{"image_size": 32, "stem": "single", "label_smoothing": 0.1, "init": "trunc_normal_002", "weight_decay": 0.0}
Rows from block 6, named by matrix and row number. Each number is 200 + 20 x the weight over its row's rms, rounded and kept within 0 to 999. All counts start at 0.
# conv: 3x3 conv (model.blocks.6.conv.weight, 128x128x3x3), inputs 112-119, a 3x3 kernel for each
conv.29,200,198,193,200,192,182,198,197,199,200,206,202,200,178,197,200,196,197,202,201,202,215,206,201,204,205,222,256,200,200,241,211,204,283,200,200,79,152,213,200,241,231,204,329,237,200,200,200,200,199,200,148,199,200,198,193,183,181,199,201,196,174,200,201,200,209,200,200,197,207,208,214
conv.30,200,200,200,200,200,196,200,200,200,199,200,207,180,164,200,200,200,201,194,204,202,172,191,200,198,192,200,200,200,200,196,174,190,198,183,196,197,186,148,187,195,194,200,200,200,200,235,200,199,200,199,201,217,221,199,199,194,202,240,200,257,332,200,199,204,200,200,201,200,200,200,200
conv.31,212,225,243,204,255,272,199,200,200,203,205,202,201,200,202,201,201,204,199,198,199,200,194,199,203,204,200,200,200,199,200,200,197,200,200,191,212,205,196,200,204,199,201,206,204,197,181,189,200,193,201,261,223,250,202,193,199,205,196,200,159,187,205,200,200,220,200,200,219,260,214,232
conv.32,200,259,219,229,289,324,200,200,244,199,195,200,197,165,199,198,200,204,185,200,200,198,197,173,202,200,184,199,195,198,201,200,200,202,202,206,203,223,200,202,200,200,177,193,200,181,200,192,197,200,201,196,200,201,204,202,202,201,200,198,200,197,216,202,222,200,200,199,196,199,200,199
conv.33,200,200,201,202,202,201,206,224,214,200,200,200,200,200,202,198,200,202,200,200,200,194,195,192,200,200,201,200,215,202,206,200,200,211,200,200,201,213,256,211,210,214,200,200,200,237,248,200,200,200,200,181,200,200,201,200,201,201,182,202,222,200,200,200,200,200,165,193,201,200,200,213
conv.34,200,200,197,199,200,200,198,200,199,200,202,200,200,205,200,203,200,199,230,202,200,200,200,201,200,200,200,201,200,196,170,181,199,145,196,200,191,229,226,171,200,200,182,190,200,200,201,200,206,209,207,200,203,210,202,205,200,205,198,200,214,200,194,201,200,199,202,200,200,200,199,200
conv.35,201,202,244,200,203,200,199,200,200,173,199,200,177,200,200,201,149,200,255,239,215,200,192,199,175,190,200,199,200,200,201,200,200,200,200,201,203,200,197,202,200,202,201,201,206,205,220,200,233,214,217,326,232,309,201,200,201,209,208,199,200,200,199,204,198,200,210,196,200,276,200,202
conv.36,200,199,180,200,200,200,200,201,202,199,177,153,199,171,196,249,198,186,200,200,186,202,211,201,201,244,235,203,200,200,200,200,200,200,194,197,200,199,200,200,200,201,201,203,202,199,212,231,200,200,200,265,200,176,213,201,200,200,200,197,200,200,201,200,200,200,207,200,200,210,218,202
conv.37,205,198,199,213,205,201,200,212,231,201,200,200,200,212,322,189,201,255,200,199,201,190,162,200,200,200,200,200,187,198,200,190,197,202,201,201,198,195,195,200,198,197,200,200,200,156,165,197,52,49,146,20,74,113,195,199,197,218,200,199,224,264,199,194,198,200,199,200,200,201,201,200
conv.38,188,197,201,198,200,200,160,166,167,197,184,178,207,196,191,200,198,188,193,193,200,200,205,212,205,204,203,200,200,202,200,199,200,201,201,205,200,183,199,200,200,200,208,201,213,221,200,199,194,197,198,202,200,203,189,191,200,153,167,200,168,213,205,200,200,199,196,200,204,201,200,226
conv.39,200,200,200,200,200,200,201,192,199,193,200,225,201,197,218,204,193,189,202,200,201,200,200,200,200,167,196,200,200,176,201,202,200,201,200,199,206,203,195,199,261,201,200,200,200,203,202,211,135,151,202,141,144,199,193,153,206,207,225,200,229,207,211,204,200,200,196,200,202,197,200,200
conv.40,155,188,188,200,200,199,203,210,229,200,200,200,199,194,195,209,200,200,200,200,193,197,200,201,192,200,198,200,170,152,200,200,200,200,201,200,203,200,196,202,200,192,200,200,198,201,202,201,200,122,200,217,201,201,200,201,200,200,201,201,200,188,200,201,200,200,201,200,204,200,201,214
conv.41,205,200,199,200,199,200,200,200,200,200,202,200,150,212,253,175,202,227,198,200,200,200,193,187,161,201,202,200,198,200,199,200,200,226,205,200,202,195,200,204,200,200,200,198,202,200,200,200,200,208,201,193,200,208,200,200,172,193,178,202,258,206,199,200,202,218,202,201,200,203,207,196
conv.42,200,200,200,200,200,200,200,200,200,200,200,257,199,188,205,203,200,201,218,220,216,206,206,202,200,200,200,199,195,180,193,200,192,200,200,201,194,200,219,200,200,202,193,200,200,206,224,220,203,201,199,211,200,142,200,204,167,198,199,193,200,272,260,216,210,199,204,200,193,200,200,202
conv.43,199,200,200,199,198,200,200,192,197,200,203,203,197,221,212,200,199,201,194,170,240,200,200,212,200,197,196,204,201,207,201,199,199,202,200,199,218,200,200,201,200,200,199,200,200,190,208,255,198,200,386,140,200,199,206,200,211,211,235,211,197,209,201,200,206,199,194,199,200,191,200,200
conv.44,198,200,197,200,200,200,200,200,193,196,199,200,202,200,200,200,194,201,201,200,200,198,200,200,152,199,194,227,210,200,200,201,210,201,200,200,200,200,212,160,199,204,199,190,200,200,206,200,228,200,255,211,200,199,194,208,212,197,200,189,200,198,176,200,209,201,198,199,200,200,200,201
conv.45,200,200,186,200,200,200,200,198,200,211,200,201,200,162,200,201,194,200,201,201,197,201,200,199,200,200,200,201,201,211,201,200,200,200,200,202,203,201,201,200,194,200,200,188,200,200,199,200,172,199,200,204,203,205,211,203,199,200,199,201,200,199,237,168,199,197,182,192,126,200,200,202
conv.46,197,200,200,200,200,200,199,200,200,224,201,228,203,200,213,199,200,200,184,163,176,202,200,196,200,199,185,200,201,202,200,200,203,198,200,204,195,189,200,200,200,201,200,200,199,200,200,199,201,150,200,216,200,202,200,199,200,205,212,200,200,227,200,200,200,199,200,200,198,199,199,197
conv.47,285,210,228,218,211,237,200,205,231,200,201,197,201,201,200,190,196,200,183,193,198,200,200,200,200,200,201,180,183,200,192,153,170,147,121,132,198,206,200,212,200,201,280,221,200,214,224,250,216,204,204,207,200,200,201,200,203,200,199,174,200,201,204,248,257,197,189,197,200,195,199,202
conv.48,223,199,196,200,191,199,201,199,167,199,200,194,188,202,266,188,203,225,163,194,199,200,200,200,167,194,167,224,242,202,200,199,197,199,211,197,200,189,199,201,201,200,200,238,262,200,200,167,217,199,82,268,200,122,207,208,200,200,217,203,205,200,198,200,200,143,291,199,200,248,199,200
conv.49,200,200,203,205,200,200,270,236,199,200,200,199,200,200,199,201,198,198,200,200,200,200,200,201,193,200,200,198,197,179,199,200,199,189,192,197,200,159,161,200,190,195,194,192,196,200,174,198,200,148,203,112,153,200,199,200,198,195,194,198,195,210,202,200,198,200,200,203,206,216,224,201
conv.50,199,196,195,200,200,200,199,199,200,200,188,165,200,190,159,200,179,171,200,200,204,199,196,200,200,201,200,176,189,129,172,202,202,200,201,201,208,203,200,200,205,200,199,203,200,215,202,209,225,193,280,200,280,338,199,200,202,202,200,197,204,209,199,203,200,202,131,137,199,188,169,159
conv.51,187,196,199,195,199,198,200,199,230,196,199,199,200,200,218,197,162,202,200,99,192,194,200,200,292,208,204,200,200,199,201,200,149,200,200,199,195,198,201,197,191,198,200,199,199,175,201,201,137,198,127,58,108,199,200,214,207,211,226,218,160,192,195,199,201,201,200,201,200,200,200,200
conv.52,205,200,200,200,200,202,193,197,199,199,222,201,196,211,200,193,191,218,196,200,219,200,251,201,171,186,168,200,201,200,200,200,201,200,203,215,196,169,200,197,200,200,200,218,211,201,200,199,200,189,200,229,205,202,196,200,200,201,157,200,200,151,158,200,199,201,199,199,202,200,196,200
conv.53,198,196,198,199,200,200,272,245,264,206,219,200,207,217,200,198,200,200,200,200,200,196,196,200,202,195,201,202,200,200,200,200,200,199,199,200,195,201,200,200,200,199,202,201,200,200,200,195,203,201,187,214,200,198,201,203,200,203,204,202,200,201,200,261,339,231,200,253,199,198,200,200
conv.54,206,208,200,199,200,200,200,200,200,194,200,246,160,205,203,198,197,200,199,200,123,200,201,195,200,203,200,206,200,243,201,229,210,204,201,201,200,222,200,199,201,199,188,204,203,202,231,204,230,254,200,242,221,196,199,178,201,202,200,200,219,201,192,200,200,201,198,194,196,204,202,200
conv.55,199,199,199,199,177,192,200,201,205,200,200,195,201,153,187,200,163,198,200,209,208,188,200,197,195,201,118,200,200,199,203,201,201,200,199,199,200,200,172,185,201,200,201,201,200,175,200,174,199,200,200,164,184,163,197,200,207,200,168,200,240,196,180,200,200,199,200,203,201,176,192,200
conv.56,200,195,194,200,199,200,201,200,200,200,199,200,200,201,214,200,217,219,199,200,251,200,199,224,200,200,200,200,200,205,200,201,200,200,200,151,203,200,200,200,196,200,201,192,186,200,203,200,200,200,128,199,200,161,208,204,204,196,204,203,200,213,209,198,202,201,201,200,200,200,201,200
conv.57,198,199,199,199,204,200,200,200,200,191,200,197,200,199,200,191,194,200,199,184,197,200,200,191,199,190,186,193,194,199,200,192,181,204,220,238,201,155,137,202,192,146,175,103,110,204,201,216,200,200,204,200,200,201,200,199,200,233,262,200,290,275,196,200,200,200,202,200,206,205,201,206
conv.58,197,225,228,200,200,200,198,195,200,200,200,200,208,200,200,217,200,211,200,201,200,186,224,206,183,198,174,200,195,138,200,200,200,200,197,200,197,218,249,185,200,200,187,172,201,243,191,232,214,200,205,206,203,209,200,199,190,200,232,213,203,223,200,200,194,139,198,200,210,200,200,207
conv.59,200,200,201,200,200,200,200,185,165,170,200,200,179,187,197,200,128,144,127,112,200,203,203,218,201,210,208,214,258,203,201,226,200,198,198,200,204,200,188,220,200,196,200,201,201,215,200,199,193,188,194,182,187,266,198,200,199,186,198,198,200,200,194,199,199,199,200,200,202,205,200,200
conv.60,200,200,196,200,200,201,200,200,197,200,196,203,200,201,202,199,200,200,200,200,199,200,199,200,200,200,200,200,200,196,201,200,200,200,219,200,200,200,200,201,199,200,200,218,201,165,226,197,198,200,194,200,200,185,205,203,206,200,199,200,202,259,290,200,209,246,200,200,203,200,197,199
conv.61,200,200,200,200,200,200,198,201,200,200,200,200,199,200,200,193,200,200,230,203,217,202,167,176,208,200,200,201,201,202,200,199,200,201,201,201,196,191,203,202,200,204,210,200,232,129,167,183,208,206,200,227,246,247,198,206,204,196,200,199,176,200,200,172,200,213,200,200,208,208,250,273
conv.62,200,195,200,200,193,176,198,195,195,186,200,200,194,191,200,202,192,194,200,200,200,200,200,198,199,199,198,200,200,231,200,200,206,201,200,200,200,200,200,199,200,200,198,199,189,199,200,200,200,202,200,199,196,187,213,202,185,294,193,199,223,201,205,207,200,200,204,200,198,199,199,199
conv.63,200,200,200,200,200,200,200,200,200,203,199,173,200,213,193,200,207,201,225,200,200,223,200,200,199,181,167,203,206,203,200,204,202,200,201,200,198,200,200,198,200,200,206,203,212,202,221,279,101,200,219,70,200,271,200,200,208,194,200,201,217,199,207,200,196,207,201,200,200,200,200,171
conv.64,200,198,192,200,199,199,200,195,198,202,200,200,204,203,200,202,204,202,197,174,200,200,192,201,200,200,200,202,205,305,199,199,200,198,194,230,190,197,191,191,185,198,201,199,197,190,171,172,179,194,200,200,200,206,216,215,203,214,228,251,197,257,200,201,201,200,195,200,200,170,200,201
conv.65,200,200,200,195,181,186,173,138,160,188,200,200,188,199,199,204,200,200,208,201,201,200,200,201,197,198,200,221,210,200,200,200,200,200,201,201,200,196,196,200,200,199,214,201,199,204,199,206,210,200,215,227,209,199,201,200,199,200,200,204,198,169,200,209,201,231,200,201,206,204,200,200
conv.66,204,201,198,200,200,195,204,200,200,194,200,198,192,198,199,173,200,203,185,200,139,200,200,196,200,206,200,198,173,150,200,200,199,200,200,199,201,200,199,200,200,199,201,202,200,197,200,201,201,200,200,181,209,200,201,200,200,199,199,205,149,181,199,199,200,226,200,200,214,216,218,215
conv.67,201,199,200,203,199,201,200,200,201,200,199,200,179,200,200,75,200,201,200,202,202,167,200,220,208,200,200,195,193,190,200,200,200,200,200,200,201,213,200,204,212,205,239,207,202,202,200,200,211,207,200,201,228,202,201,199,203,199,194,200,197,200,192,203,202,204,200,158,200,200,200,201
conv.68,199,197,199,200,200,200,197,200,201,200,200,199,199,200,202,195,200,205,186,200,200,200,200,211,200,200,222,181,193,195,194,198,200,199,198,198,212,215,212,201,200,226,212,206,201,200,200,200,200,200,200,198,187,202,200,203,210,198,200,199,210,195,196,189,188,195,196,200,200,200,202,205
conv.69,200,200,200,270,200,200,204,198,199,197,158,198,209,204,201,204,208,194,200,201,202,199,197,185,203,198,145,202,251,216,200,200,192,200,200,196,206,203,200,236,197,184,200,195,194,174,200,314,174,200,311,257,199,206,200,200,200,259,259,234,188,199,200,160,200,205,200,200,218,196,200,225
conv.70,200,200,179,135,119,197,125,165,198,198,200,200,200,200,200,201,203,203,94,176,200,183,200,198,201,206,212,164,169,200,176,200,200,189,200,200,208,200,200,211,201,206,201,199,199,206,208,281,219,210,214,214,212,268,200,200,200,200,201,200,199,195,198,200,199,200,200,195,200,200,197,198
conv.71,200,217,238,200,199,198,169,184,174,203,202,200,200,200,195,200,205,197,200,197,200,200,200,200,212,202,205,181,186,199,200,199,200,200,202,202,212,264,203,200,200,201,193,187,190,219,213,202,215,199,202,219,201,212,200,199,198,200,201,200,205,253,200,183,185,181,196,200,189,200,208,203
conv.72,198,200,202,206,200,201,212,200,201,199,196,197,195,200,200,197,198,216,203,203,202,201,202,200,202,201,200,200,155,190,200,185,200,200,200,200,200,216,194,209,244,200,194,193,166,185,200,200,199,198,203,198,199,200,210,190,200,193,119,154,200,200,200,245,199,199,201,200,200,201,200,201
conv.73,196,199,181,200,200,163,200,200,200,199,89,196,198,201,157,322,210,200,205,200,174,201,201,153,202,200,196,200,200,204,202,205,202,200,203,200,199,199,203,208,200,216,230,223,206,231,204,200,200,197,200,204,202,217,184,200,198,238,205,200,199,222,212,218,211,195,202,206,200,187,200,199
conv.74,200,200,200,200,200,200,199,199,200,225,200,200,224,233,200,202,205,199,201,200,200,203,200,200,200,196,187,197,199,249,198,196,199,200,199,200,200,202,203,221,223,205,200,210,203,200,196,200,201,200,200,200,199,199,204,200,200,160,196,199,191,201,199,198,200,200,200,199,199,203,200,202
conv.75,196,199,197,199,206,205,197,200,200,196,200,200,218,200,200,276,212,200,207,237,200,202,200,200,192,198,292,206,202,202,375,200,237,311,194,217,200,189,195,197,200,200,201,201,202,185,189,200,217,201,200,184,197,202,204,198,174,197,197,199,177,200,191,201,201,201,200,200,200,200,201,200
conv.76,200,203,223,201,207,210,212,216,206,175,182,200,153,181,201,200,199,200,200,193,200,200,197,200,201,200,163,199,248,194,200,194,195,200,196,199,178,198,200,200,200,200,190,200,201,198,200,196,200,197,193,210,201,200,204,197,198,200,202,200,201,200,179,252,229,234,199,199,200,198,199,198
conv.77,200,239,243,200,220,200,200,200,205,199,200,204,200,200,200,205,201,200,200,200,102,200,203,156,209,283,209,221,205,203,209,209,200,202,203,202,173,199,361,185,167,217,200,199,193,200,202,201,201,202,139,200,200,200,200,193,210,204,201,234,190,127,189,222,206,191,210,199,198,205,200,199
conv.78,198,168,72,199,198,147,199,200,201,200,200,200,199,201,200,200,200,199,289,205,340,200,198,233,203,201,200,200,201,201,200,200,201,199,199,200,200,200,201,200,201,200,169,200,200,255,200,199,228,199,222,202,196,229,200,200,199,218,200,201,200,200,200,200,201,200,200,202,200,200,200,200
conv.79,205,200,200,200,200,200,203,205,200,200,200,198,189,200,201,200,200,202,207,204,200,270,210,200,200,200,131,200,200,200,200,200,200,210,199,213,225,200,200,199,199,198,219,214,204,200,200,275,148,199,209,200,200,233,147,201,232,136,200,199,147,201,203,197,196,198,200,200,200,200,199,200
conv.80,200,200,200,200,200,200,200,206,200,209,196,198,197,199,199,203,213,200,200,201,200,200,201,192,183,200,200,200,195,192,196,165,200,200,200,200,200,201,205,189,199,200,200,200,200,207,205,206,200,156,196,199,200,207,200,190,190,200,206,200,132,180,135,201,212,228,221,205,220,187,188,199
conv.81,200,198,197,194,193,198,199,199,201,206,215,202,203,200,231,203,191,206,200,203,200,167,193,175,167,175,200,200,200,200,193,178,202,193,167,193,221,217,200,275,335,200,206,200,201,200,200,199,200,187,185,200,175,132,203,200,231,195,123,206,200,188,204,200,201,200,200,200,200,201,200,200
conv.82,206,207,200,279,224,198,197,197,195,197,197,200,198,199,200,194,199,202,200,207,203,183,200,199,200,211,208,217,200,200,212,200,200,200,200,199,204,199,191,293,198,200,197,196,197,204,236,200,202,199,199,198,190,257,208,207,223,204,200,200,200,201,201,199,200,199,192,199,200,197,199,201
conv.83,198,198,199,200,201,200,197,200,198,200,210,204,194,198,214,201,193,207,204,200,200,201,202,154,200,181,189,200,184,173,200,194,189,200,200,200,222,198,225,229,210,200,200,200,199,200,202,201,200,200,201,201,203,199,184,202,202,200,201,200,196,177,190,200,201,210,200,200,200,200,201,200
conv.84,189,196,201,198,198,200,200,199,199,200,200,200,200,213,201,200,219,202,200,200,204,195,200,201,199,200,201,207,199,200,199,198,200,195,195,198,178,186,194,199,200,200,181,189,198,220,198,204,223,207,200,249,213,200,200,197,199,202,199,199,141,200,200,199,200,200,200,200,201,196,198,200
conv.85,200,196,200,201,204,200,232,256,218,202,201,200,197,200,200,200,200,199,200,176,202,200,200,200,201,206,200,200,200,200,198,199,200,200,200,204,232,331,224,200,199,200,197,171,188,197,200,165,195,184,193,199,188,197,209,202,200,210,200,200,205,196,194,201,207,203,200,201,200,200,199,200
conv.86,160,195,179,193,200,200,199,200,203,201,200,199,199,208,200,212,284,201,207,205,255,208,201,198,230,221,289,199,200,201,200,202,203,199,200,200,207,200,199,203,200,200,200,200,228,173,201,198,114,203,200,97,152,168,179,194,181,200,229,200,200,203,200,194,193,199,149,161,199,171,188,197
conv.87,197,200,200,200,200,200,200,200,200,195,180,171,201,200,200,208,207,201,202,202,203,216,200,205,200,192,203,211,201,171,201,200,159,187,200,200,192,187,197,200,200,200,200,200,198,195,187,202,198,202,203,200,200,180,198,192,199,205,207,200,254,208,200,199,194,194,200,202,200,188,202,202
conv.88,198,200,238,200,200,212,196,196,193,200,200,200,201,200,200,202,227,200,179,197,191,200,200,201,205,201,201,200,200,199,202,205,200,203,201,200,199,261,219,200,209,200,199,200,200,202,152,196,202,109,119,201,200,199,201,200,200,201,201,199,186,198,212,214,209,211,200,200,268,200,199,201
conv.89,201,199,199,201,201,197,200,200,198,206,198,199,200,181,192,201,200,201,199,199,192,201,199,198,200,197,162,198,199,199,200,200,199,200,199,199,174,198,198,184,198,200,203,203,201,200,161,202,201,200,213,216,213,210,154,202,198,133,185,121,200,258,195,173,187,183,200,200,202,200,200,200
conv.90,200,200,191,200,200,200,200,200,200,265,205,199,224,200,200,199,195,198,233,254,205,216,218,198,199,200,179,199,199,201,199,193,200,200,197,196,212,200,214,199,200,201,200,207,202,201,200,200,179,198,200,155,199,197,198,200,197,222,206,204,292,237,237,202,224,206,200,200,200,200,200,200
conv.91,205,204,207,200,200,205,211,200,221,196,196,197,199,202,201,132,196,203,241,256,369,196,200,202,186,190,198,183,193,198,196,200,200,199,200,200,174,177,157,200,198,196,210,208,200,200,196,184,189,199,198,194,199,140,200,180,175,200,199,200,196,189,198,203,205,202,194,195,196,189,189,183
conv.92,200,201,200,200,200,200,200,200,200,203,200,197,201,202,200,199,204,222,200,199,154,200,200,184,203,203,200,200,198,191,204,200,200,200,200,199,198,200,201,197,200,200,194,200,200,200,145,150,206,185,190,200,198,200,181,181,194,169,197,313,163,202,219,206,200,200,200,200,200,200,198,196
conv.93,202,195,200,199,199,197,198,199,200,200,201,200,199,235,200,188,200,205,200,199,202,200,149,175,200,198,199,200,200,193,198,199,197,199,200,200,197,200,200,197,200,200,210,239,200,224,206,208,204,202,207,200,200,263,199,199,199,200,199,200,139,132,199,195,199,199,180,175,200,198,167,200
conv.94,200,200,200,200,201,200,186,188,200,200,199,185,200,207,202,191,220,200,202,199,197,187,196,177,147,200,202,200,200,198,206,202,201,201,200,201,228,201,199,202,201,198,195,199,200,119,161,200,116,200,231,163,205,269,200,202,197,206,211,197,179,200,270,188,178,200,198,199,200,198,200,200
conv.95,197,199,199,198,199,198,200,200,200,200,199,200,200,200,216,200,200,243,200,206,200,200,202,176,200,200,180,256,235,218,214,250,268,203,202,197,212,201,200,201,183,115,195,193,200,200,201,200,211,249,198,207,200,178,200,204,196,199,192,189,208,188,248,195,198,200,191,195,189,195,192,187
conv.96,200,200,200,197,199,206,202,200,200,202,200,193,200,200,200,203,200,200,191,198,192,199,198,200,199,199,200,198,199,199,197,203,200,197,201,201,172,193,210,208,205,221,205,224,241,196,196,190,187,186,183,192,201,169,327,289,258,211,226,210,202,203,207,197,195,196,202,198,191,250,204,202
conv.97,200,202,200,199,199,197,198,199,197,199,196,197,199,200,200,207,200,199,200,199,309,216,200,218,208,203,200,201,199,198,244,209,200,279,263,305,198,185,200,200,200,201,200,198,200,204,204,215,203,200,221,227,205,206,197,198,223,200,202,197,196,200,176,215,211,202,202,210,210,159,180,201
conv.98,200,170,149,200,200,199,205,201,200,204,201,150,200,201,199,198,200,200,203,203,210,200,200,198,200,200,218,198,198,171,200,200,186,195,196,199,311,287,200,200,198,200,200,200,201,202,201,229,200,200,200,187,186,193,199,198,193,197,200,200,197,184,199,195,198,195,200,200,197,202,200,191
conv.99,245,198,197,246,200,198,199,199,196,200,246,216,196,200,214,200,200,204,200,200,202,200,201,201,201,200,200,251,200,200,206,207,224,207,229,255,162,144,200,199,204,207,197,166,196,200,200,200,200,200,190,199,191,200,200,282,195,207,75,259,194,61,167,215,294,209,213,202,204,198,199,208
conv.100,198,198,190,200,206,200,200,200,187,195,197,199,190,171,198,183,188,200,200,145,176,187,126,133,199,200,144,200,284,273,200,265,302,200,201,199,198,197,200,195,199,201,192,200,200,221,200,215,210,200,200,205,205,274,330,255,223,204,204,201,203,201,205,198,200,201,196,198,212,198,199,200
conv.101,199,200,199,198,208,199,220,218,200,200,201,211,194,194,194,199,187,200,130,207,209,109,200,200,207,204,205,199,198,200,199,200,200,199,193,199,200,200,200,200,195,201,200,200,204,215,200,200,200,188,190,176,201,200,196,197,200,193,202,204,201,200,200,200,200,199,201,200,200,209,200,217
conv.102,201,203,196,200,200,199,200,200,200,223,200,166,197,184,199,197,179,200,200,195,199,233,200,200,203,202,202,200,195,200,200,186,200,200,200,200,189,73,142,200,199,187,200,200,200,209,200,217,195,199,211,196,200,236,199,197,198,194,188,198,195,200,200,204,205,234,213,257,236,200,201,201
conv.103,200,198,199,213,202,221,200,200,200,200,201,200,200,202,201,200,200,200,211,213,200,200,200,201,200,202,203,190,200,196,177,192,134,200,197,183,205,200,200,202,193,200,197,138,199,200,202,204,201,212,200,201,201,200,208,236,202,202,208,207,198,199,196,214,200,200,213,205,203,200,200,201
conv.104,200,301,342,200,200,198,200,200,186,201,200,200,201,200,199,201,198,197,210,200,200,200,197,199,199,199,200,200,198,197,200,200,200,215,202,202,199,200,200,200,199,198,199,200,216,210,200,202,204,200,199,229,189,197,200,209,200,200,200,200,207,203,203,205,205,199,202,202,198,200,200,199
conv.105,198,200,190,200,215,200,200,201,205,194,199,203,200,200,215,200,200,200,200,200,200,192,200,200,138,199,161,200,201,201,200,200,200,199,200,200,201,172,200,203,199,277,200,220,200,249,200,207,201,172,200,201,200,199,204,200,200,221,205,200,200,192,202,200,198,200,200,139,94,200,202,168
conv.106,195,192,200,199,200,200,200,200,196,201,200,199,202,241,199,199,200,200,195,201,202,197,200,209,186,193,199,200,200,200,200,205,219,200,199,200,202,203,200,200,202,200,200,201,198,200,200,198,123,178,199,205,200,235,201,179,200,272,192,195,216,200,200,202,200,201,200,159,183,200,201,200
conv.107,230,205,204,200,200,201,199,200,200,202,200,200,205,202,200,202,207,202,199,200,200,201,201,200,200,202,201,200,200,194,199,181,196,197,198,200,201,233,200,210,343,200,247,279,200,200,200,239,200,210,201,200,205,202,200,200,202,200,201,200,211,205,198,218,200,201,207,200,200,189,188,198
conv.108,188,200,200,201,199,200,200,199,191,204,201,207,201,200,202,99,202,200,202,155,200,214,203,200,207,200,200,200,200,200,228,200,200,200,200,200,195,203,200,199,200,200,206,200,201,254,203,329,201,200,221,227,200,250,158,143,200,191,149,200,193,184,185,200,185,163,200,201,207,204,202,205
conv.109,203,200,200,200,200,195,200,200,200,200,200,200,207,200,241,217,206,227,200,172,189,204,200,199,199,207,200,198,199,200,199,201,200,184,200,200,200,200,200,200,200,200,199,200,200,220,214,289,200,201,200,200,200,197,200,200,200,200,197,197,199,200,201,200,182,198,200,180,195,205,200,198
conv.110,200,200,201,200,200,200,200,200,200,199,200,204,181,205,204,187,200,230,197,195,200,200,188,190,242,197,152,200,200,186,200,200,197,200,200,200,200,183,158,200,200,200,201,213,202,198,166,203,200,169,156,199,145,148,203,200,200,202,223,196,194,199,205,204,200,198,200,189,200,193,185,200
conv.111,205,201,203,206,207,201,203,200,200,195,197,194,199,197,156,198,192,202,201,168,200,201,190,195,201,183,194,197,196,197,200,200,197,212,200,202,217,201,199,200,195,110,262,201,199,196,195,199,179,200,200,200,213,198,185,200,200,197,172,201,202,183,198,198,194,200,200,200,200,200,199,200
conv.112,201,199,217,284,204,246,228,206,217,200,200,200,202,201,216,207,211,244,200,200,201,200,214,200,190,202,200,200,200,200,200,200,198,193,191,195,198,199,199,200,200,200,200,198,200,193,200,191,199,212,200,212,227,199,199,180,157,196,211,187,187,185,172,201,201,200,229,243,218,218,208,200
conv.113,199,200,199,199,200,199,200,200,199,200,197,197,200,199,193,198,200,197,197,200,200,200,197,200,200,197,183,200,198,136,200,200,200,202,210,219,189,192,196,195,201,200,200,203,200,232,226,243,201,200,200,203,199,215,203,201,198,200,216,200,202,222,200,203,205,207,200,200,200,200,196,200
conv.114,180,197,197,199,200,200,201,204,200,193,175,91,201,188,154,199,190,200,197,310,317,179,199,188,196,171,116,201,201,199,200,200,200,199,199,199,193,196,196,204,201,200,202,199,191,228,257,242,200,200,201,196,201,203,198,185,200,176,199,178,199,181,194,200,200,200,200,200,199,177,178,200
conv.115,207,240,203,200,200,200,199,200,200,200,200,200,200,201,200,200,201,201,204,204,200,201,200,200,192,200,205,142,102,150,194,146,185,202,200,199,203,198,193,202,200,201,201,201,201,199,196,199,200,200,200,251,201,203,134,181,205,108,129,203,163,165,173,246,199,197,229,200,194,198,200,200
conv.116,200,201,199,231,230,211,201,200,200,203,200,200,202,200,198,205,208,200,200,200,197,200,200,198,254,200,206,199,200,186,198,200,189,201,217,212,199,197,200,200,200,200,200,200,200,200,201,186,200,202,210,203,190,203,201,200,223,211,198,203,267,200,238,171,200,200,200,200,201,201,201,188
conv.117,201,200,200,200,200,200,198,200,200,200,201,200,200,172,200,214,190,158,200,213,200,139,200,199,154,200,205,202,200,196,201,204,200,200,200,200,200,200,207,200,200,200,200,203,200,243,217,200,272,273,200,232,295,199,194,200,200,198,115,202,199,200,196,200,201,201,171,159,185,149,186,200
conv.118,225,218,200,200,200,202,200,201,203,200,189,200,138,192,202,68,200,200,201,200,208,201,213,200,193,200,202,200,202,202,199,198,198,170,181,180,195,199,199,200,200,202,198,200,218,259,214,262,203,208,200,316,232,201,200,200,201,186,200,200,190,202,179,199,198,207,199,198,200,212,200,200
conv.119,200,200,199,192,200,197,181,192,200,204,155,197,208,178,203,297,200,202,204,204,200,161,146,200,187,185,200,200,200,200,200,200,200,197,200,200,196,194,205,200,200,200,197,201,200,200,196,198,200,199,235,174,143,200,198,200,212,200,200,203,197,197,205,198,195,164,200,200,200,200,201,200
conv.120,212,204,200,200,200,200,200,170,194,200,202,205,222,200,200,200,201,198,255,228,214,197,199,199,194,200,200,200,199,197,201,197,200,203,200,200,200,200,191,211,244,201,199,205,201,205,202,201,204,203,201,208,210,306,199,200,201,199,200,199,201,191,199,173,201,200,210,208,200,203,202,200
conv.121,200,200,204,201,200,200,200,197,198,201,199,200,203,204,195,187,201,196,200,199,200,197,197,200,198,200,200,200,200,196,200,199,189,200,203,201,190,200,198,193,200,200,193,204,203,200,200,188,200,200,175,200,201,115,200,71,71,184,119,164,151,194,194,206,200,185,209,200,195,194,196,200
conv.122,200,200,195,196,200,200,200,200,200,201,201,199,200,176,209,255,202,200,200,200,206,280,195,199,264,198,201,200,198,199,202,197,197,200,192,200,191,200,200,199,200,201,203,200,214,207,225,201,200,200,202,192,199,200,208,200,202,171,199,196,200,203,212,210,200,157,200,199,199,229,216,206
conv.123,199,200,200,197,198,199,200,200,200,194,200,198,200,200,151,200,158,188,199,331,207,200,208,211,165,200,200,198,208,200,200,218,215,194,200,225,200,198,200,193,154,200,193,200,200,201,200,200,199,199,200,200,198,197,203,197,200,187,165,201,190,96,201,200,202,221,200,200,200,231,200,200